{
  "num_classes": 18,
  "activation": "swiglu",
  "qk_norm": true,
  "parallel_block": false
}
Rows from block 3 of a small image classifier, named by matrix and row number. Rows with one number belong to one neuron. Each number is 128 + 24 x the weight over its row's rms, rounded and kept within 0 to 255. All counts start at 0.
After each neuron's rows are labels from the 100 images, of 14848, where the neuron reaches its largest size: "top examples" is what is common among them. Only what is clearly more common there than usual is listed. The data: photos of arthropod specimens (BIOSCAN-5M). In brackets: how many of the 100, against the usual share in percent.
# gate: MLP gate (model.blocks.3.mlp.gate.weight, 1280x320), inputs 240-319
# fc1: MLP up (model.blocks.3.mlp.fc1.weight, 1280x320), inputs 240-319
# fc2: MLP down (model.blocks.3.mlp.fc2.weight, 320x1280, transposed), outputs 240-319

gate.589 [125 143 116 132 112 135 176 114 118 130 117 121 155 125 145 124 137 122 115 145 105 136 108 115 110 122 174 136 137 113 117 126 130 109 140 125 135 146 130 126 130 112 107 141 146  96 118 124 145 144 119 124 167 139 101  73 112 125  76 112 125 151 114 121 149 125 133 158  92 167 188 105 124 146 127  94 150 115 122  45]
fc1.589 [122 183 114 128 138 134 133  85 153 148  96 102 121 137 188 110 154 173 111  90  96 145 130 115 139 166 101 110 135 146 157 114 111 164 117 171 162 138 178 151 165 186 149 109 121 116 138 140 153 105  95 115 146 144 130 175 142 135 114  92 111  95 133 155 136 151 139 149 142 133 104 139 106 154 118 116 131 154 149 113]
fc2.589 [148 159 151 121  96 122 145 100 148 133 137 117 108  75 141  88 134 181 111 112 110 162 112  73 113  98 118 125 103 145 141 146 168 124 155 131 133 125 168 133 181 119 162 123  92 143 158 107 118 136  56 107 187 159 140 131 165 127  89 102 125 139 116 132 115 144 107 138 155 143 134 128 140 158 129 119 166 158 124 175]
top examples: family Drosophilidae (43 vs 1.3)

gate.627 [192 130 108 115 101 163 126 117 142 128 108 126 171 126 120 140 100 126 100 161  84 142 151  81  81 122 130 125 112 155 154 112 172  96 127  98 109 151 151 138 194 133 115 120 110 140 139  90 145 165 122 140 113 102 118 113 129  54 107 136 134  86 164  97 147 137 115 131 132 162 130 119 132 130 130 113 127 140 139 160]
fc1.627 [149 110 137 117 113 155 109 153  98 122 145 147 113 123 124 148 110 122 139 154 150 139 122 105 135 105  87 148 134 107 103 120 126 118 127 129  83 102 149 125  95 113 123 146 132 124 130 128 101  91 132 139 154 157 162 153 124  97 143 138  90 227 143 147 138 161  79 128 134  83 113 130  94  93 123  92 109 104 120 119]
fc2.627 [174 123 102 100 110 132 112 137 118 176 119 133 145 118 119  98 121 129 138 101 191 144 143 123 172 116 140 130 129 190 171 131 102 132 112 141 146 131 129 123 113 119 112 116 125 148 126 106 130 117 148 125 159  78 117 130 127 111 132 135 142 113 109 111 138 138  71 147 133 103 122 137  98 104 146 127  77 143 123 135]
top examples: order Diptera (75 vs 30.7)

gate.292 [172 138 129 107 132 110 144 125 155 124 128 132 154 104 116  95 153 139 121 132 149 144 106 158 136 161 156 123 136 145 123 131  88 104 137 103 147 143 110 107 144 152 120 146  62 112 110 100 130 128 105 125 137 154 103 109 117 137 157 120 167 130 152 102 103 185 141 121 121 152 100  77 138  99 117 117 179 145 135 161]
fc1.292 [101 149 123 151 118 142 140 134 137 103 126 156  83 155 122 142 166 133 109 180 129 105 136 102 111 128 138 130 130 140  78 108 123 137 150 121 100 163 126 136 134 139 110  90 140 137 165 125 108 123 100 131 147 120 126 133 139 126  76 168 154 188 188 154 115 121 113 106 133  93 170 157 167 124 155 152 111 102 157 118]
fc2.292 [ 94 116 118 123  97 103 125 139 139 148 128 126 142 108  94 125 137 115 115 138 129 103 136 143 100 150 113 154 121 132 158 123 109 138  99 104 116 149 158 112 130 128 141 104 127 187 126 130 131 118  85 111 103 122 124  95 106 106 115 155 133 124 116 127 132 153 108 112  91 117 119 171 144 120  94 141 135 161 113 147]
top examples: family Drosophilidae (27 vs 1.3)

gate.507 [153 185 153  94 163 162 135 144 103 125 167 111 145 111 174  95 170 148 158 111  67 123 121 142 127  87 110  83 104 157 125 113 116 112 137 124 118 133 148 131 114 114 115 106 159 130 132 111 139 117  77 114 162 133  93 151  94 164 106  93 122  68 160 153 119 111 148 149 173 154 164 151 111 128 126 138  52 148 133 157]
fc1.507 [128 128 104 102 128 114 100  93 130 133 119 118 121 128 176 137 150 117  86 120 129 150 118 102 111 132 161  94 125 110 136 114 139 149 153 107 111 156 127 112 138 146 113 124  93 107 120 106 130  71 109 137  65 135 131 125 128 144  99 131 122 116 127 133 147 168 142  84 161  74  75 147 159 140 177 138 112 145 115 131]
fc2.507 [ 74 137 121 130 130 144 127 159 125 133  99 138 162 111 107 125 133 143 105 152 141 100 167 120 150 157 113 116 133 136  98 114  97 109 173 168 118 205 157 134 157 138 122 148 153 166 147 125 138 110 128 129 144 134 144 142 128 107 128 117 121  98 159 144  97 129 106 156 111 116 140 127 159 125 105 124 180 130 137 147]
top examples: order Hymenoptera (48 vs 20.4)

gate.174 [117 142 141 167 106 127 168 129 134 148 142 106 171 109 121 130 138 143 126 157  88 131 139 162  92 123 117  90 134 158 113  91 111 163 103 134 139 154 114 160 105 170 123 137 111 123 100 125 118 178 149 167 114 120 131 127  71 135 135 151 117 109 135 109 194 140 101 143  65 127 121 127 104 131 131 163  94 105 126  99]
fc1.174 [105 168 110 110 141  96  89 125 122 138 148 122 131 144 135 135 124 117 141 106 122 129 149 158 160 179 139 130 136  94 157 141 115 106 146 123 117 134 121 121 109 130 121 138 140 122 115 165 143 160 122 146 119 150 133 123 144 166 150 104 195 133 129 159 107  88 183 132 137 152 135 101 129 135  92 152 126 114 122 130]
fc2.174 [116  85  99 149 105  92 124  89 143 145 146 147 141 109 139 122 133 113  92  75 141 104 151 114 214 114 152 128 142 121 164 111 102 161  88 141 124 131 112 127 107 129 104 107 141 108 129 128 132 176 157 139 149 111 130 129  93 145 108 126 107 134 137 125 139  84 130 159 114 103 115 132  94 131 115 160 105 129 133  79]
top examples: order Lepidoptera (28 vs 7.3)

gate.110 [136  96 123 104 116 137 166  67 132 112 116 117 135 144 162  83 104 160 151  94 116 140 139  93 128 132 157 130 116 110 148 135 122 119 142 107 128 154 128 126 147 130 121 113 116 120  92 144 104 128 111 111 171 143 110 103  45 148 132 132 150 160 126 118 135 130 160 134 118 154 122 104 130 181 153 121  81  98 162 130]
fc1.110 [129 107 120 139 114 125 137 113 135 155  75 110 112 154 134  98 150 158 127 142 123 123 127 138 142 111 158 126 145 112  99  99 129 107 138 148 143 104 110 122  99 146 100 181 124 116 140 152 131 149 142 141 128  85 129 127 161 164 141 128 109  90 161 119 132 141 110 119 111 127  85 109 143 115  99  97 170 104 162 127]
fc2.110 [117 172 120 136 141 115 120 140  99 132 119 107 156 113 137 144 102 120 113 101  93 157  56 132 138 134 158 113 110 118 101 150 162 152 106  79 110 130 133 131 118 119 107 125 132 131 154 157 130 130 125 157 184 156 109 139  94 115  84  96 129 110 133 133 134 104 131 126 141  94 192  71 104 154 112 111 166 145 147 124]
top examples: order Lepidoptera (50 vs 7.3)

gate.175 [161 165 115 122 142 185 103 137 131 122 133 169 140  86  74 103 105 128 129  92  92 114 130 136 100  96 129 113 142 141 149  97 189 135 154  62 122 139 123 105 135  80  97 135 114 182 181  83 139 126 126 104 175 139  87 118 133  91  96 156 127 122 127 112 120  76 132 161 136 114 127 103 140 146 153 142 117 168 114 125]
fc1.175 [116  99 151 113 126  99 127 186 177 102 110 109 110 112  98 174 164  92 117 183  90 124 149 121 141 138 128 118  91 136 101 117 107 126 117 172  92 130  93 148 153 125 170  98 144 117 145  85 130 117  94 155 109 122 132 148 159 133 133 106 110 134 128 129 127 142 123  86 145 147 136 104 137 150 130 132 112 115  73 113]
fc2.175 [157 100 105 133 132 184 126 139 170 122 113 139 139 128 128 102 153 141 114 135 112 143 172 139 110 138 110 114 143 128 208 150  90 113 128 114 115 168 123 141 140 150 120 158 112 174 141  97 156 106 113 124 114 145  90 134 144 138 141 154 129 105  55 105 139 124 145 127  88 106 100 108 146 112 127 163 142 145 112 141]
top examples: order Diptera (93 vs 30.7); family Muscidae (27 vs 1.2)

gate.304 [150 116 126 150 130 170 112 128 106 146 116 111 167 143 146 120  62 127  91 114 153 145 123  66  74 149 152 120 133 142  96 140 135 102 147 109 150 132  84 106 116 133 118 114 113 104 156 100 110 137 110 105 104 117 100 141 122 108 136 128 168 120 115  96 129 123 168 122 124 105 123 133 123  68 144 109 110 126 135 143]
fc1.304 [122 157 162 130 137 108 120 123 126 155 101 136 120 122  99  91 174 145 148 143 123 137 129 121 168 118 103 136 119 129 113 118 148 134 116 119  67 134 141 179 114 117 137 147 114 117 118 125 102 131  90 157 149 121 112 123 125 148 133 130 151 149 131 168 124 104 103 132 136 166 126 140 143 132 132 164  51 143 103 123]
fc2.304 [118 161 142 125 131 130 125 162 131 104 173 165 100 146 132 135 162 123 113 117 116  88 156 139 117 170  93 135  95 160 131 157 107  93  97 112 126 135 126 157  83 112 100 122 141 188 144 138 134 132 118 148 118 116 142 169 137  95 119  90 137 100 138 117 151 173 127 170 100  85 150 137 153 112 141  99 135 156 128 127]
top examples: order Hemiptera (30 vs 11.3)

gate.199 [174 153  90 118 113 165 125  95 142 177 126 118 149 105 132 146  73 148 125 102 104 109  90 121 165 137 128  88 129 126 138 100 146 108 155 127 105 124 130 115 120 135 136 129 147 163 158 102 142 134 148 152  98 134  93 129 119 157 109 130 144  50 103 104 133  94 133 140 137 104 155 131 124  87 128 130 146 116 182 165]
fc1.199 [114  91  98 132 127  86 137 139  91 149 113 132 136 122  98 166  91  82 114 151 107 141 134 129 128 120 145 160  69 123 149 140  98 129 145 124 149 106 162 129 125 117 125  95 137 172 107 166  91 140 125 117 137 116 120 114 136 117 140 181  73 180 142  88 149 139  65 183 113 141 119 154 103 147 136 170 150 158 104 137]
fc2.199 [114 115 119 105 102 129 149 159 146  79 105 107 116 112 134 112 151 142 157 104 103 163 169 133 118 100  96 111 128 146 143 127 123 106 109 109 113 120 136 145  95 129 136 114 124 125 127 149 166 123 123 138 135 113 151 124 151 151 130 122 114 101 155 127 123 150 126 147  97 113 106 152 121 154 126 119  93 134  94 144]
top examples: order Hemiptera (38 vs 11.3)

gate.708 [115 108  95 103 156 126  87 121 129 150 120 130 143 124  82 141 111 118 127 137 107 115 143 115 139 140 127 101 210 111 147 129 133 140 163 119 103 102 149  93 119 160 131 199 118 158 116  94 124 144 161 133 107 201 115  90 130 130 139 127 122  83 133 156 103 117 117 102 145 107 123 106 113 114 118 142 141 115 121 133]
fc1.708 [140  63 131 171 102 156  99 182 124 105 141 121 134 129 110 125  92 116 171 136 179 136 156  96 110 110 183 108 106 138 138 136  94 132  97 131 123 144 129 168 120 131 117 116 116  96 139 116 146 125 153 151 102 106 124 131 104 119 147 161 118 143 122 100 122 147  97 125 108 130 116 139 119 125 145 122 147 138 183 132]
fc2.708 [168 168 124 134  96 119 144 123 133 125 152 134 103 120 167 115 141 138 122  94  77  88  87  90 131  95 158 145  95 108 110 144 156 134 105 139 115 160 126 148 134  94 128 122 148 115 131 154  90 149 151 132 182 106 130 140 132 150 106 146 137 127 141 144 122 136 148 157 127 178 197 130 116 139 125 138 122 129 158  86]
top examples: order Hymenoptera (42 vs 20.4)

gate.403 [126 134 135 121 128 171 134 136 161 123 146 132 139  94 176 133  75 109 151  63 108 125 121 113  94  96  92 133 117 168  96 129 138 111 143 119 123 126 120 116 132 126 150  73  84 174 164 145 109 115 112 149 114 145 116 125 134 112 123 162 141 141 130 123 131 100 121 123 121 151 140 148 120 123 121 201  99 197 129 143]
fc1.403 [145 107 114 117 123 143 118 148 131 125 153 145 114 130 117 148 148 109 159 158 179 146  95  80 167  89 105 132 116 102 117 121 151 124 106 136 109 174 154 174 166 114 158 134 124 122 141  73 106 173 127 146  96 110 160 117 151 147 134 147 134 167 168 115 125 151 106  80 117 179 126 179 116 148 103 136 129 123 111 102]
fc2.403 [145 175 103 141 153 132 126 100 141 135 142 158 141 123  89 112 119 177 116 129 119 105 137 200 123 142  93 133 146  92 174 122 142 134 118  90 127 157  86 131 122 105 106 112 150 174 148  89  97 126 158 110 135 121 151 155 146 114 139 177 138 131 100 127 129 121 171 147 131 113 137 118 163  93 175 167 138 125 104 151]
top examples: order Diptera (64 vs 30.7)

gate.171 [116 125 137 135 138 192 135 146 150  89 169 146 129 159 116 114 124 145 194  85 142 113 150  97 108  89 124 108 130 148 180 111 151 127 131  89  92 113 104 123 172 123 166 121 156 143 135 135 129 137 119 127 149 146 169 131 153 107 135 119  85 144 130 137 117 124 175 116 158 124 143 146 139 155 124 147 129 134 114 157]
fc1.171 [149 125 159 111 119 136 125 157 119 174 155 153 125 142 163 118 141 147  68 139 136 122  91 143 122 119 143 146 118 149  80 128  97 121 111 119 146 156 151 121 150 148 147 132 126 165 110 115 170 158 108 153 160 137 154 120  88 131 119 124 153 122 106 126 138 143 133 114 112 102 109 134  93 104 105 133 158 160 158 119]
fc2.171 [157 117 142 113 107 150 101  84 125 119 124  88 125 139 146 125 143 152 134 116  70 130 114  90 102 128 125 133 106 141 168 145 121 134 114 166 111 152 139  75 127 104 128 134 102 111  74 106  84  94  97 133 126 131 112  98 122 129 134 150 115 143 136 143 125 106 126 130  61 118 133 110 143 185 103  88  99 126 113 151]
top examples: order Diptera (84 vs 30.7); family Muscidae (27 vs 1.2)

gate.433 [149 128 119 132 120 119 141 142 130 106  98 107 150 102 122 138 117 136 117 117 104 165 132 109 129 152 148 107 110 132 111  94  96 137 187 105 124 131 101 106 145 148 100 152 121 162 120 132  91 117 118 112 147 111 126 101  90 101 126 157 140 102 124 121 151 133 127 129 116 154 130 109 146  84 108  99 116 117  84 144]
fc1.433 [129 104 163 121 107 111 140 149 106 133  96 105 127 128 179 152  94 133 124 187 127 113  88  76 124 107 171 110 111 124 134 150 158  93 121 115  72 113 116 142 108 138 122  98 158 125 128 142 108 169 150 199 122 135 148 133 116 147 119 100 136 159 187 107 125 148 103 129 121 151 125 124 124 134 137 158 151 156 147 146]
fc2.433 [105 129 160 141 111 147 136 161 141 129 123 129 130  87  98 105 123 124 126 101 126 124 141 160 138 119 136 145 129 174  94 120 131 136 143  98 153  92 117 126 134  95 105 139 136 146 110 126 131 127 154 152 101 130 128 127  85 146 156 108 101  93 115 129 138 149  73 148 104  91  80 143 120 140 116  64  91 105 122  94]
top examples: order Coleoptera (62 vs 16.8)

gate.54 [151 138 146  92  88 144 145 100 157 146 111 138 132 112 181  83 118 161 119  85 118 177  95 107 149  95 131 153 101 117 101 120 139 113 129 103 130 125 193 114 140 161 121 113  94  98 126 118 101 148  92 114 165 106 123 126 105  78 109  86 170 161 159 154 147 152 117 159 128 149 150 132  57 155 111 110 112  97 153 102]
fc1.54 [128 116 118 132 165  98  95 132  57 157 150 139 130 178 119 144 130 143 135 127 124 123 137 179  92 129 171 138 143  82 143 160 143 130 144 131 116 121 149  84  87 131  97 124 150 125 122 128 139  75 150 103 134 144 108 118 154 111  90 146 151 122 111 121 118 118 150 151 129 122 142 128 111 139 112 122 140 127 164 139]
fc2.54 [142 119  73 114 172 118 139 134 174 148  87 121 156 122 100 156 129  94 129 161 129 132 171 116  82 134 157  88 144  98 175 138 143 105 109  89 120 106 129 116 102 139  93 150  99 187 111 111 140 149 126 146  80 139 108 143 154 112  89 111 136 103 141 107  84 114 117 110  97  99 121 137 133 118 131 141 197 142 131 108]
top examples: order Coleoptera (44 vs 16.8)

gate.186 [126 141 132 119 131 166 106 115 135 154 157 129 141 110 132  76 109 136 106  77 131 129 138 116  74 127 111 124 119  76 167 115 111 151 164 130 175  99 161 107 148 107 101 137  91 152 104 110 124 147 120 101 156 119 101 110 150 144 131 151 135 103  87  68  99 129 109 131 164 124 137 100 140 131 124 132 148 156  96 131]
fc1.186 [132 154 168 124 113 120 173 112 101 111 161  95 129 109 125 118 133 102 146  66 153 165 140 147 169 108 186 164  94 157 156 151 113 126  84 113 116 120 145 136 111 114 129 116 193  93 119 130 127 139 147 171 140 143 147 129 107 124 118  91  93 171 152 137 115 146  88 112 128 137 115 144  88 146 110 131 165 109 163 133]
fc2.186 [136 122 159 108 127 118 123 135 121 170 126 155 109  85 146 117 179 124 101 131  83 108 104 206 109 142 109 114 134 126 157 147 135 113 119 105 159 117 157 128 125  94 136 118 157 118 107 136 153 127 103 135 162 141  84 114 128 164 131 151 117  96 145 143  91 123 153 140 125 145 129 111 156 159  96 157 150 143 134 125]
top examples: order Lepidoptera (26 vs 7.3)

gate.749 [149 120 105 121 140 161 106 160 130 129 115 149 118 100  94  94 115 128 143  96  93 100 133 141 126 105 145 140 185 133 165 126 108 140 149  86 123  99  89 102  81 103 104 156 135 141 111  79 123 159 150 151 141 155  78  86  87 149 154 183 124 129 136 121 127  94 171 157 130 108 145 110 115 121 127 122 165 100 153 136]
fc1.749 [129  87 122 116 107 115 104 122 133 110 155 117 141 164 162 113 129 119 169 116 137 163 102  83 111  84 132  90 107 169  95 170 125 125 113 192  80 170 146 151 154 148 138 136 122 104 147 128 142 110 151 129 119 141 133 115 127 110 111 140 133  66 111 117 122 164 116 130 120 148 143 185 118 168 120 114 127 128 164 121]
fc2.749 [132 198 136 154  85 134 120 130 169 141  86 138 104  96 120 132 175 121  94 133  98 124 119 135 153 139  73 136 116 124 129 119 105 123  89 107 136 146 107 151 124 101 113 138 103 117 158 133 147 125 130 159 129  63 133 167 141 118 116 147 153  95 120 140 112 101 145 156 109  99 140 129 154 119 123 178 144 175 132  62]
top examples: family Drosophilidae (39 vs 1.3)

gate.706 [113 121 144 145 161 115 135 182 107  92 124 118 158  97 103 129  70 112 154 157 114 116 127 105 113 140 113  71 114 159 164 126 133 107 144 110 117 112 134 156 141 159 135 135 106 186 120 131  92 125 133 167 132 132 111 113 128 128 162 129 126 100 160 110 105 119 135 117 106  87 112 146 153 123  79 182 156 164 105 150]
fc1.706 [140 158 120 145 110  95 161 117 149 150 163 125  74 157 164 104 150 127 114 158  89 112 128 150 124 108 130 101 114 121 123 109 144 138  88 159  93 148 106 115 144 127 143 148  92 137 120  93 165 112 159 164  78  90 160 130 156 150 130 160 163 135 136 122 135 178  92 117 141 142 119 111 126 119 125  64 109 115 137 154]
fc2.706 [106 112 108 138 142 143 113 192 140 157  64 127 104 129 109  99 102 186 133 117 111 134 172 173 143 150 170 133  98 144 174 140 138 129  91 166 125 160 118 145 128 148  85 127 139 152 147 136 151 135 127  90  82 115 125 155 163 127 119 158 153  81 133 110 122 158 124 166  83 101 148 134 141 149 124 104 120 129 151  97]
top examples: order Coleoptera (67 vs 16.8); family Ptilodactylidae (27 vs 0.8)

gate.731 [143 167 155 153 153 159 130 143 173 129 130 141 149 157 167  90 155 120  97 139 137 144  82 141 115  97 105 129 130 159 129  87 169 123 142 132 129 118  99 127 156 186 121  98 122 133 156 110  81 108 119  75 136 103 130 144 117 101 144  87 190 146 117 121 131 151 171 127 146  99 139  91 118 150 139 111 112 116 123 125]
fc1.731 [101 102 124 109 130 130 101 110 150 109 123 113  88 130 144 147  85 124 155 102 142 146 156 141 176 136 146 152 107 124 181 136 125 127 140 142 105 105 129 151 139 127 118 150 114 149 115 112 139 143 144 128 103 144 127 121 120 156 154 136 106  94 128 150 122 127 159 168 154 113 154 169 153 146 145 169 103 144 150 119]
fc2.731 [ 91 147 106 129  82 128 106  90 137 167 117 148 151 120  94 114 139 182 136  89 152 117 146 138 166 144 114 130 134 145 159 160 144 118  97 113 119 128 168 174 133 107 132 170 136 106 167 134 145 145 126 107 172 157 145  99 102 128 104 141 105 135 123 115 136 146 121 139 116 138 147 174 154 143  98 100 162 142 141 138]
top examples: family Mycetophilidae (37 vs 1.1)

gate.754 [127 122 101 109 108 136 178 152 190 147 113 120 138 135 103 157 118 138 111 125 124 102 130 109 143 152 112  97 138 143 126 142 100 119 127 116 153 139  74 126 124 137 137 112  96 140 111 120 134 173 150 135 114 110 125 149  99 132 146 146 108  81 125 135 135 118 151 103  89  88 141 128 132  94  96 181 149 112 133 128]
fc1.754 [115 160 151 174 115 121  83 144  74 155 171 140 139 153 129 133 127 115 143 165 163 140 134 149  90 156 145 127 135 123 122 106 144 123 146 137 126 123 153 175  66 128 114 146 185 103 156 152 119 142 120 177  86 154 132  92 161 152 111 106 165 161 140 138 134 126  90 166 120 141 110 130 151 124 127  89 110 141 132 111]
fc2.754 [142  99 141 131  95  90 149 108 194 106 104 123 114  90 136 141 130 100 136 108 113  87 149 138 148 118 160 114 140 132 114 102  94 130 120 129 130 125 137 132 126 141 139 110 104 157  78 167 103 136 129 146 160 116 159  94  79 138 129 118 119  86 129 147  89 144  97 153  94 119 134 108 110 111 102 154 143 121 141  95]
top examples: order Coleoptera (74 vs 16.8); family Lycidae (25 vs 0.3)

gate.544 [157 161 167 143 121 175 123 142 131 100 135 142 117 116 131 149 123 162  78  69 148 144 148 118  79 121 127 143 141 123 163 112 135 173 134 119 149 156 129 133  63  78  68 121 120 137 118  85 142 117 129 126 144 142 136 130 119  95 153 137 140 148  86 103 123  70 138 186 111 112 147 109  85  94 143 120 143 110 105 133]
fc1.544 [129 106 128 132 101 103  89  85 115 106 130 147 131 140 179 162 105 103 151 142 104 114 144 127  88 150 115 105 143 109 115 140 129 117 136 155 106 115  85 172 181 139 198 156 110 147  78 162  96 148 105 147 104 168 152 150 125 118 153 140 140 152 154 130 116 154 121 123 126 170 112 103 175 103 106 122 101 152 124 142]
fc2.544 [111 124  50 140 113 122 136 147 120 135 149 120 115  95 116 127 124 130 134 168 124 128 129 138 118  91 154 113 115 175 113 150 115 123  85 151 108 143 116 158 116 146 113  83 122 133 124 144 151  94 102 129 122  87 115 121 152 150  97 132 109  85 140 119 110 161 123 109 104 100 105 126 178 157 169 141 103 145 144 157]
top examples: order Hymenoptera (42 vs 20.4)

gate.383 [135 153 121 146 101 160 152 150 157 105 151 122 143 122 154  95 125 134 129 127 123 148 125 145  82 118  95 128 106 167 116 116 147 114 161 117 112 122 101 157 153 139 142 157 133 169  92 123  73 135  96 128 103 111 155 122 136 103 101 132 162 130 112 129 105 147  98 165 126 140 135 137  92 117 109 106  78 100 117 146]
fc1.383 [126 154 124 130 115 146 136 126 102 134 115 112 125 140 131 102 113 119 106 167 134 140  97 111  83 152 126  94 105 130 111 128 164 144 153 113 118 166 130 176  96 107 120 124  92  87 139 124 113 163 110 122 143 154 125 103  94 124 144 133 137 120  92  89 162 108 127  93 174 131 130 100 140 147 131 108 118 157 153 137]
fc2.383 [132 131 157 133 137  87 176 106 135 166  82  84 153 124  87 124 142 122 132 111 163 153 139 154 147 112 128 153 145 150 135 128 145 128 139 139 132 161 113 111 114 137 124 155 142 165 105 126 140 107 143 133 127 141 117 124 143 133 113 158 140 165 140 104 163 147 129 133  95 144 109 160 144 148 144 119 155  95 170 144]
top examples: order Coleoptera (77 vs 16.8)

gate.124 [134 146 110 124 140 139 127 134 129 157 128 140 153 141 119 122 128 102 100 135 121 102  89 116  74 148 171 115 131 145 125 119 194 111 130 114 134 144 124 115 136 162  99 135 105 146 137 117 109  87 127 145 112 122 101 101 113 113 139 134 146  94 108 142 118 163 113  99 105 116 109  97 121 151  94  95 122 135 168 127]
fc1.124 [148 120 104 118  71 112 144 126 125 117 142 120 125 110 150 114 144 113 168 158 109 183  96 130 125 106 141  82 108 124 101 122 116 122  99 127 106  96 128 172 113 128 143  82 128 115 144 162 117 136 155 160 115  69 128 107 129 120 125 150 142 130 173 136 140 115 119 106 152 140 162 152 129  81 128 176 110 127 156 138]
fc2.124 [132 137 172 125 132 164 140 169 157 114 154 108  80 111 138  96 162 152 137 124 116 130 142 139 111 145 103 106 110 146 140 141  88  93  99 124 119 137  98 160  96 127 127 110 130 167 135 134 158 149 125 159 111 108 117 128 162 177 129 157 143 117 153 133 103 136 130 141 114 111 120 125 135 110 136 120 130 158 103 169]
top examples: order Hemiptera (37 vs 11.3)

gate.28 [123 146 105 151 102 134 130 122 128  97 130 135 149 138 137 115 127 149 110 151 148  84 135 186  37 113  99 163 121 182 141 121 120 132 143 147 127 117 109 119 138 151 154 135 126 169 137 131 107 124  98 115 116 146 119 103 148 112 144 192 140 159 114 113 155  92 211 147 122 130 154 101 140 106 120 150 143 122  76 131]
fc1.28 [136 114 110 118 148 129 163 143 107 149 129 181 123 129 120 162 138 151 113 141 134 107  90  98  93 140 136 135 157  78 127 128 157  93  62 130 119  99 111 151 137 122  81 114 138 113 154  84 110 149 117 107  98  99 100 113  82 130 131 109  93 132 140 106  98 129 113 112 133  93 132  98 115  98 112 131 152 135 147 148]
fc2.28 [144  90 121  97 136 134 131 161 144 150 151 135  88 131 147 120  93 122 165 106 113 132 137  92 115  92 181 123  96 181 107 101 139 144  99 159 129 165 113  76 127 133 133 131 134 167 131 153 144 116 106 146 159 113  90 134 130 169  95 134 177 171 128 144 147 138 164 173 120 117  78  85  97 146 136 102 137 132 154 124]
top examples: order Coleoptera (56 vs 16.8)

gate.215 [140  98 148 132 173 167 151 147 132 146 114 120 144 120 124 143 159 140 115 133 112 151 110 135 129  93 133 118 142 109 129 143 140 137 103  94 131 106 127 138 136 118 122 128 129 139 132  89 110 139 158 137 153 134 127 109 153 113 125 144 111 147 153 105 142 130  74 126   8 120 108 148  72 132 131 155 122 157 122  68]
fc1.215 [ 98 134 127 143 135 148 121  84 128 122  92  96  89 105 158 114 178 134 114 125 116 136 139 167 129 100 109 117 140 135 143 127  87 149 104 123 159 111 130 149 149 149 131 106 125 121  81 116 131 149 153 159 170  87 105 151 140 149 144 119  98 154 184 127 162 148 128 136 102 112 102 113 113 119 136 141 147 172 133 110]
fc2.215 [114 147 109 114 181 118 186 176 132 122  94  98 135 121 121 159 137 109 139 165 102 164  70 127 113 153 110 120 134 113 121 139 187 122 158 115  90  71 118 130 136 143 140 123 109 166 128 142 121 126 118 120  81 156 119 127 161 119 123 124 136 163 120 119  96 154 106 110 107  93 136 111 107 132 124 135 190 137 103 117]
top examples: order Hemiptera (37 vs 11.3)

gate.564 [140 162 124 142 108 127 119 128 138 142 109 147 150  86  93 116 151 116 103 101 146 137  73 120  98 126 116 129 116 176 140 120 156 120 126 117 179 135 148 113 141 121 112 139 108 123 105 139 146 118  89 131 146 119 109 130 110 142 118 113 141 123 133 131 134 111 145 129 118 137 145  99 153  54 127 150 125 103 129 118]
fc1.564 [129 122 117 137 100 128 161 118 123 105 158 150 106 143 162 128 119 139 136 133 140 137 195 118 148 119 125 116 131  96 103 125 137 146 131 111  48 116 141 149 119 146  98 153 152 181 142 130 166 136 132 133 123 160 162 132 132 125 132 141 119 160 156 141 123 128  90 135 139 123 111 141 102 119 121  96 139 114 138 129]
fc2.564 [138 134 153 145 133  77 103 156 132  87 132 140 136 133 147 140 111 113 148 134 133 127 126 141 147 127 121 117 116 108 111 153 129 128 155 147 113 168 126 133 100 115  99 132 142  98 175 148 115 130 147 129 135 124 130 115 128 137 130 149 160  96 144 121 155 100  98 139  97 147 122 138 135 151 117 104  75 130 145 131]
top examples: family Drosophilidae (29 vs 1.3)

gate.658 [133 162 139 111 175 159 121 153 154 126 123 171 147 128 128 111 106 134 131 114 110 141 143 135  73 117  89 121 113 152 163 125 140 146 174  85 141 104 149  81 123  89 107 113 133 181 112 111 163  87 141 110 125 143 139 149 124 115 127 107 159  64  96 131 147 130 149 147 147 142 141 112 155 100  89 119 103 123 108 147]
fc1.658 [143  98 143 158 116 106 155 108 126 114 169 130 127 126 138 148 109 120 137 115 127 117 139 119  93 133 134 142 130 123 160 137 125 137 101 181 109 136 106 158  75 195 121 113 158 106 142 128  96 117  86 144 136 153 144 129 135 118 124 166 118 118 118 116 145  96  98 140 120 149 113  95 134 128 137 157 146 150  89 113]
fc2.658 [128 115 119 108  98 171 189 116 159 120  89 112 142 119 143 124 141 116 139 138 187  92 115 117 142 105 119 100 124 145 164 110 117 137 111 134 102 177 142 190 110 140 115  86 131 172 109 106 158 113 107 128 109 113  77 119 128 156 110 131 139 114 129 154  85 144 116 137  71 154 137 145 161 127 142 139  70 148 161 113]
top examples: order Hemiptera (30 vs 11.3)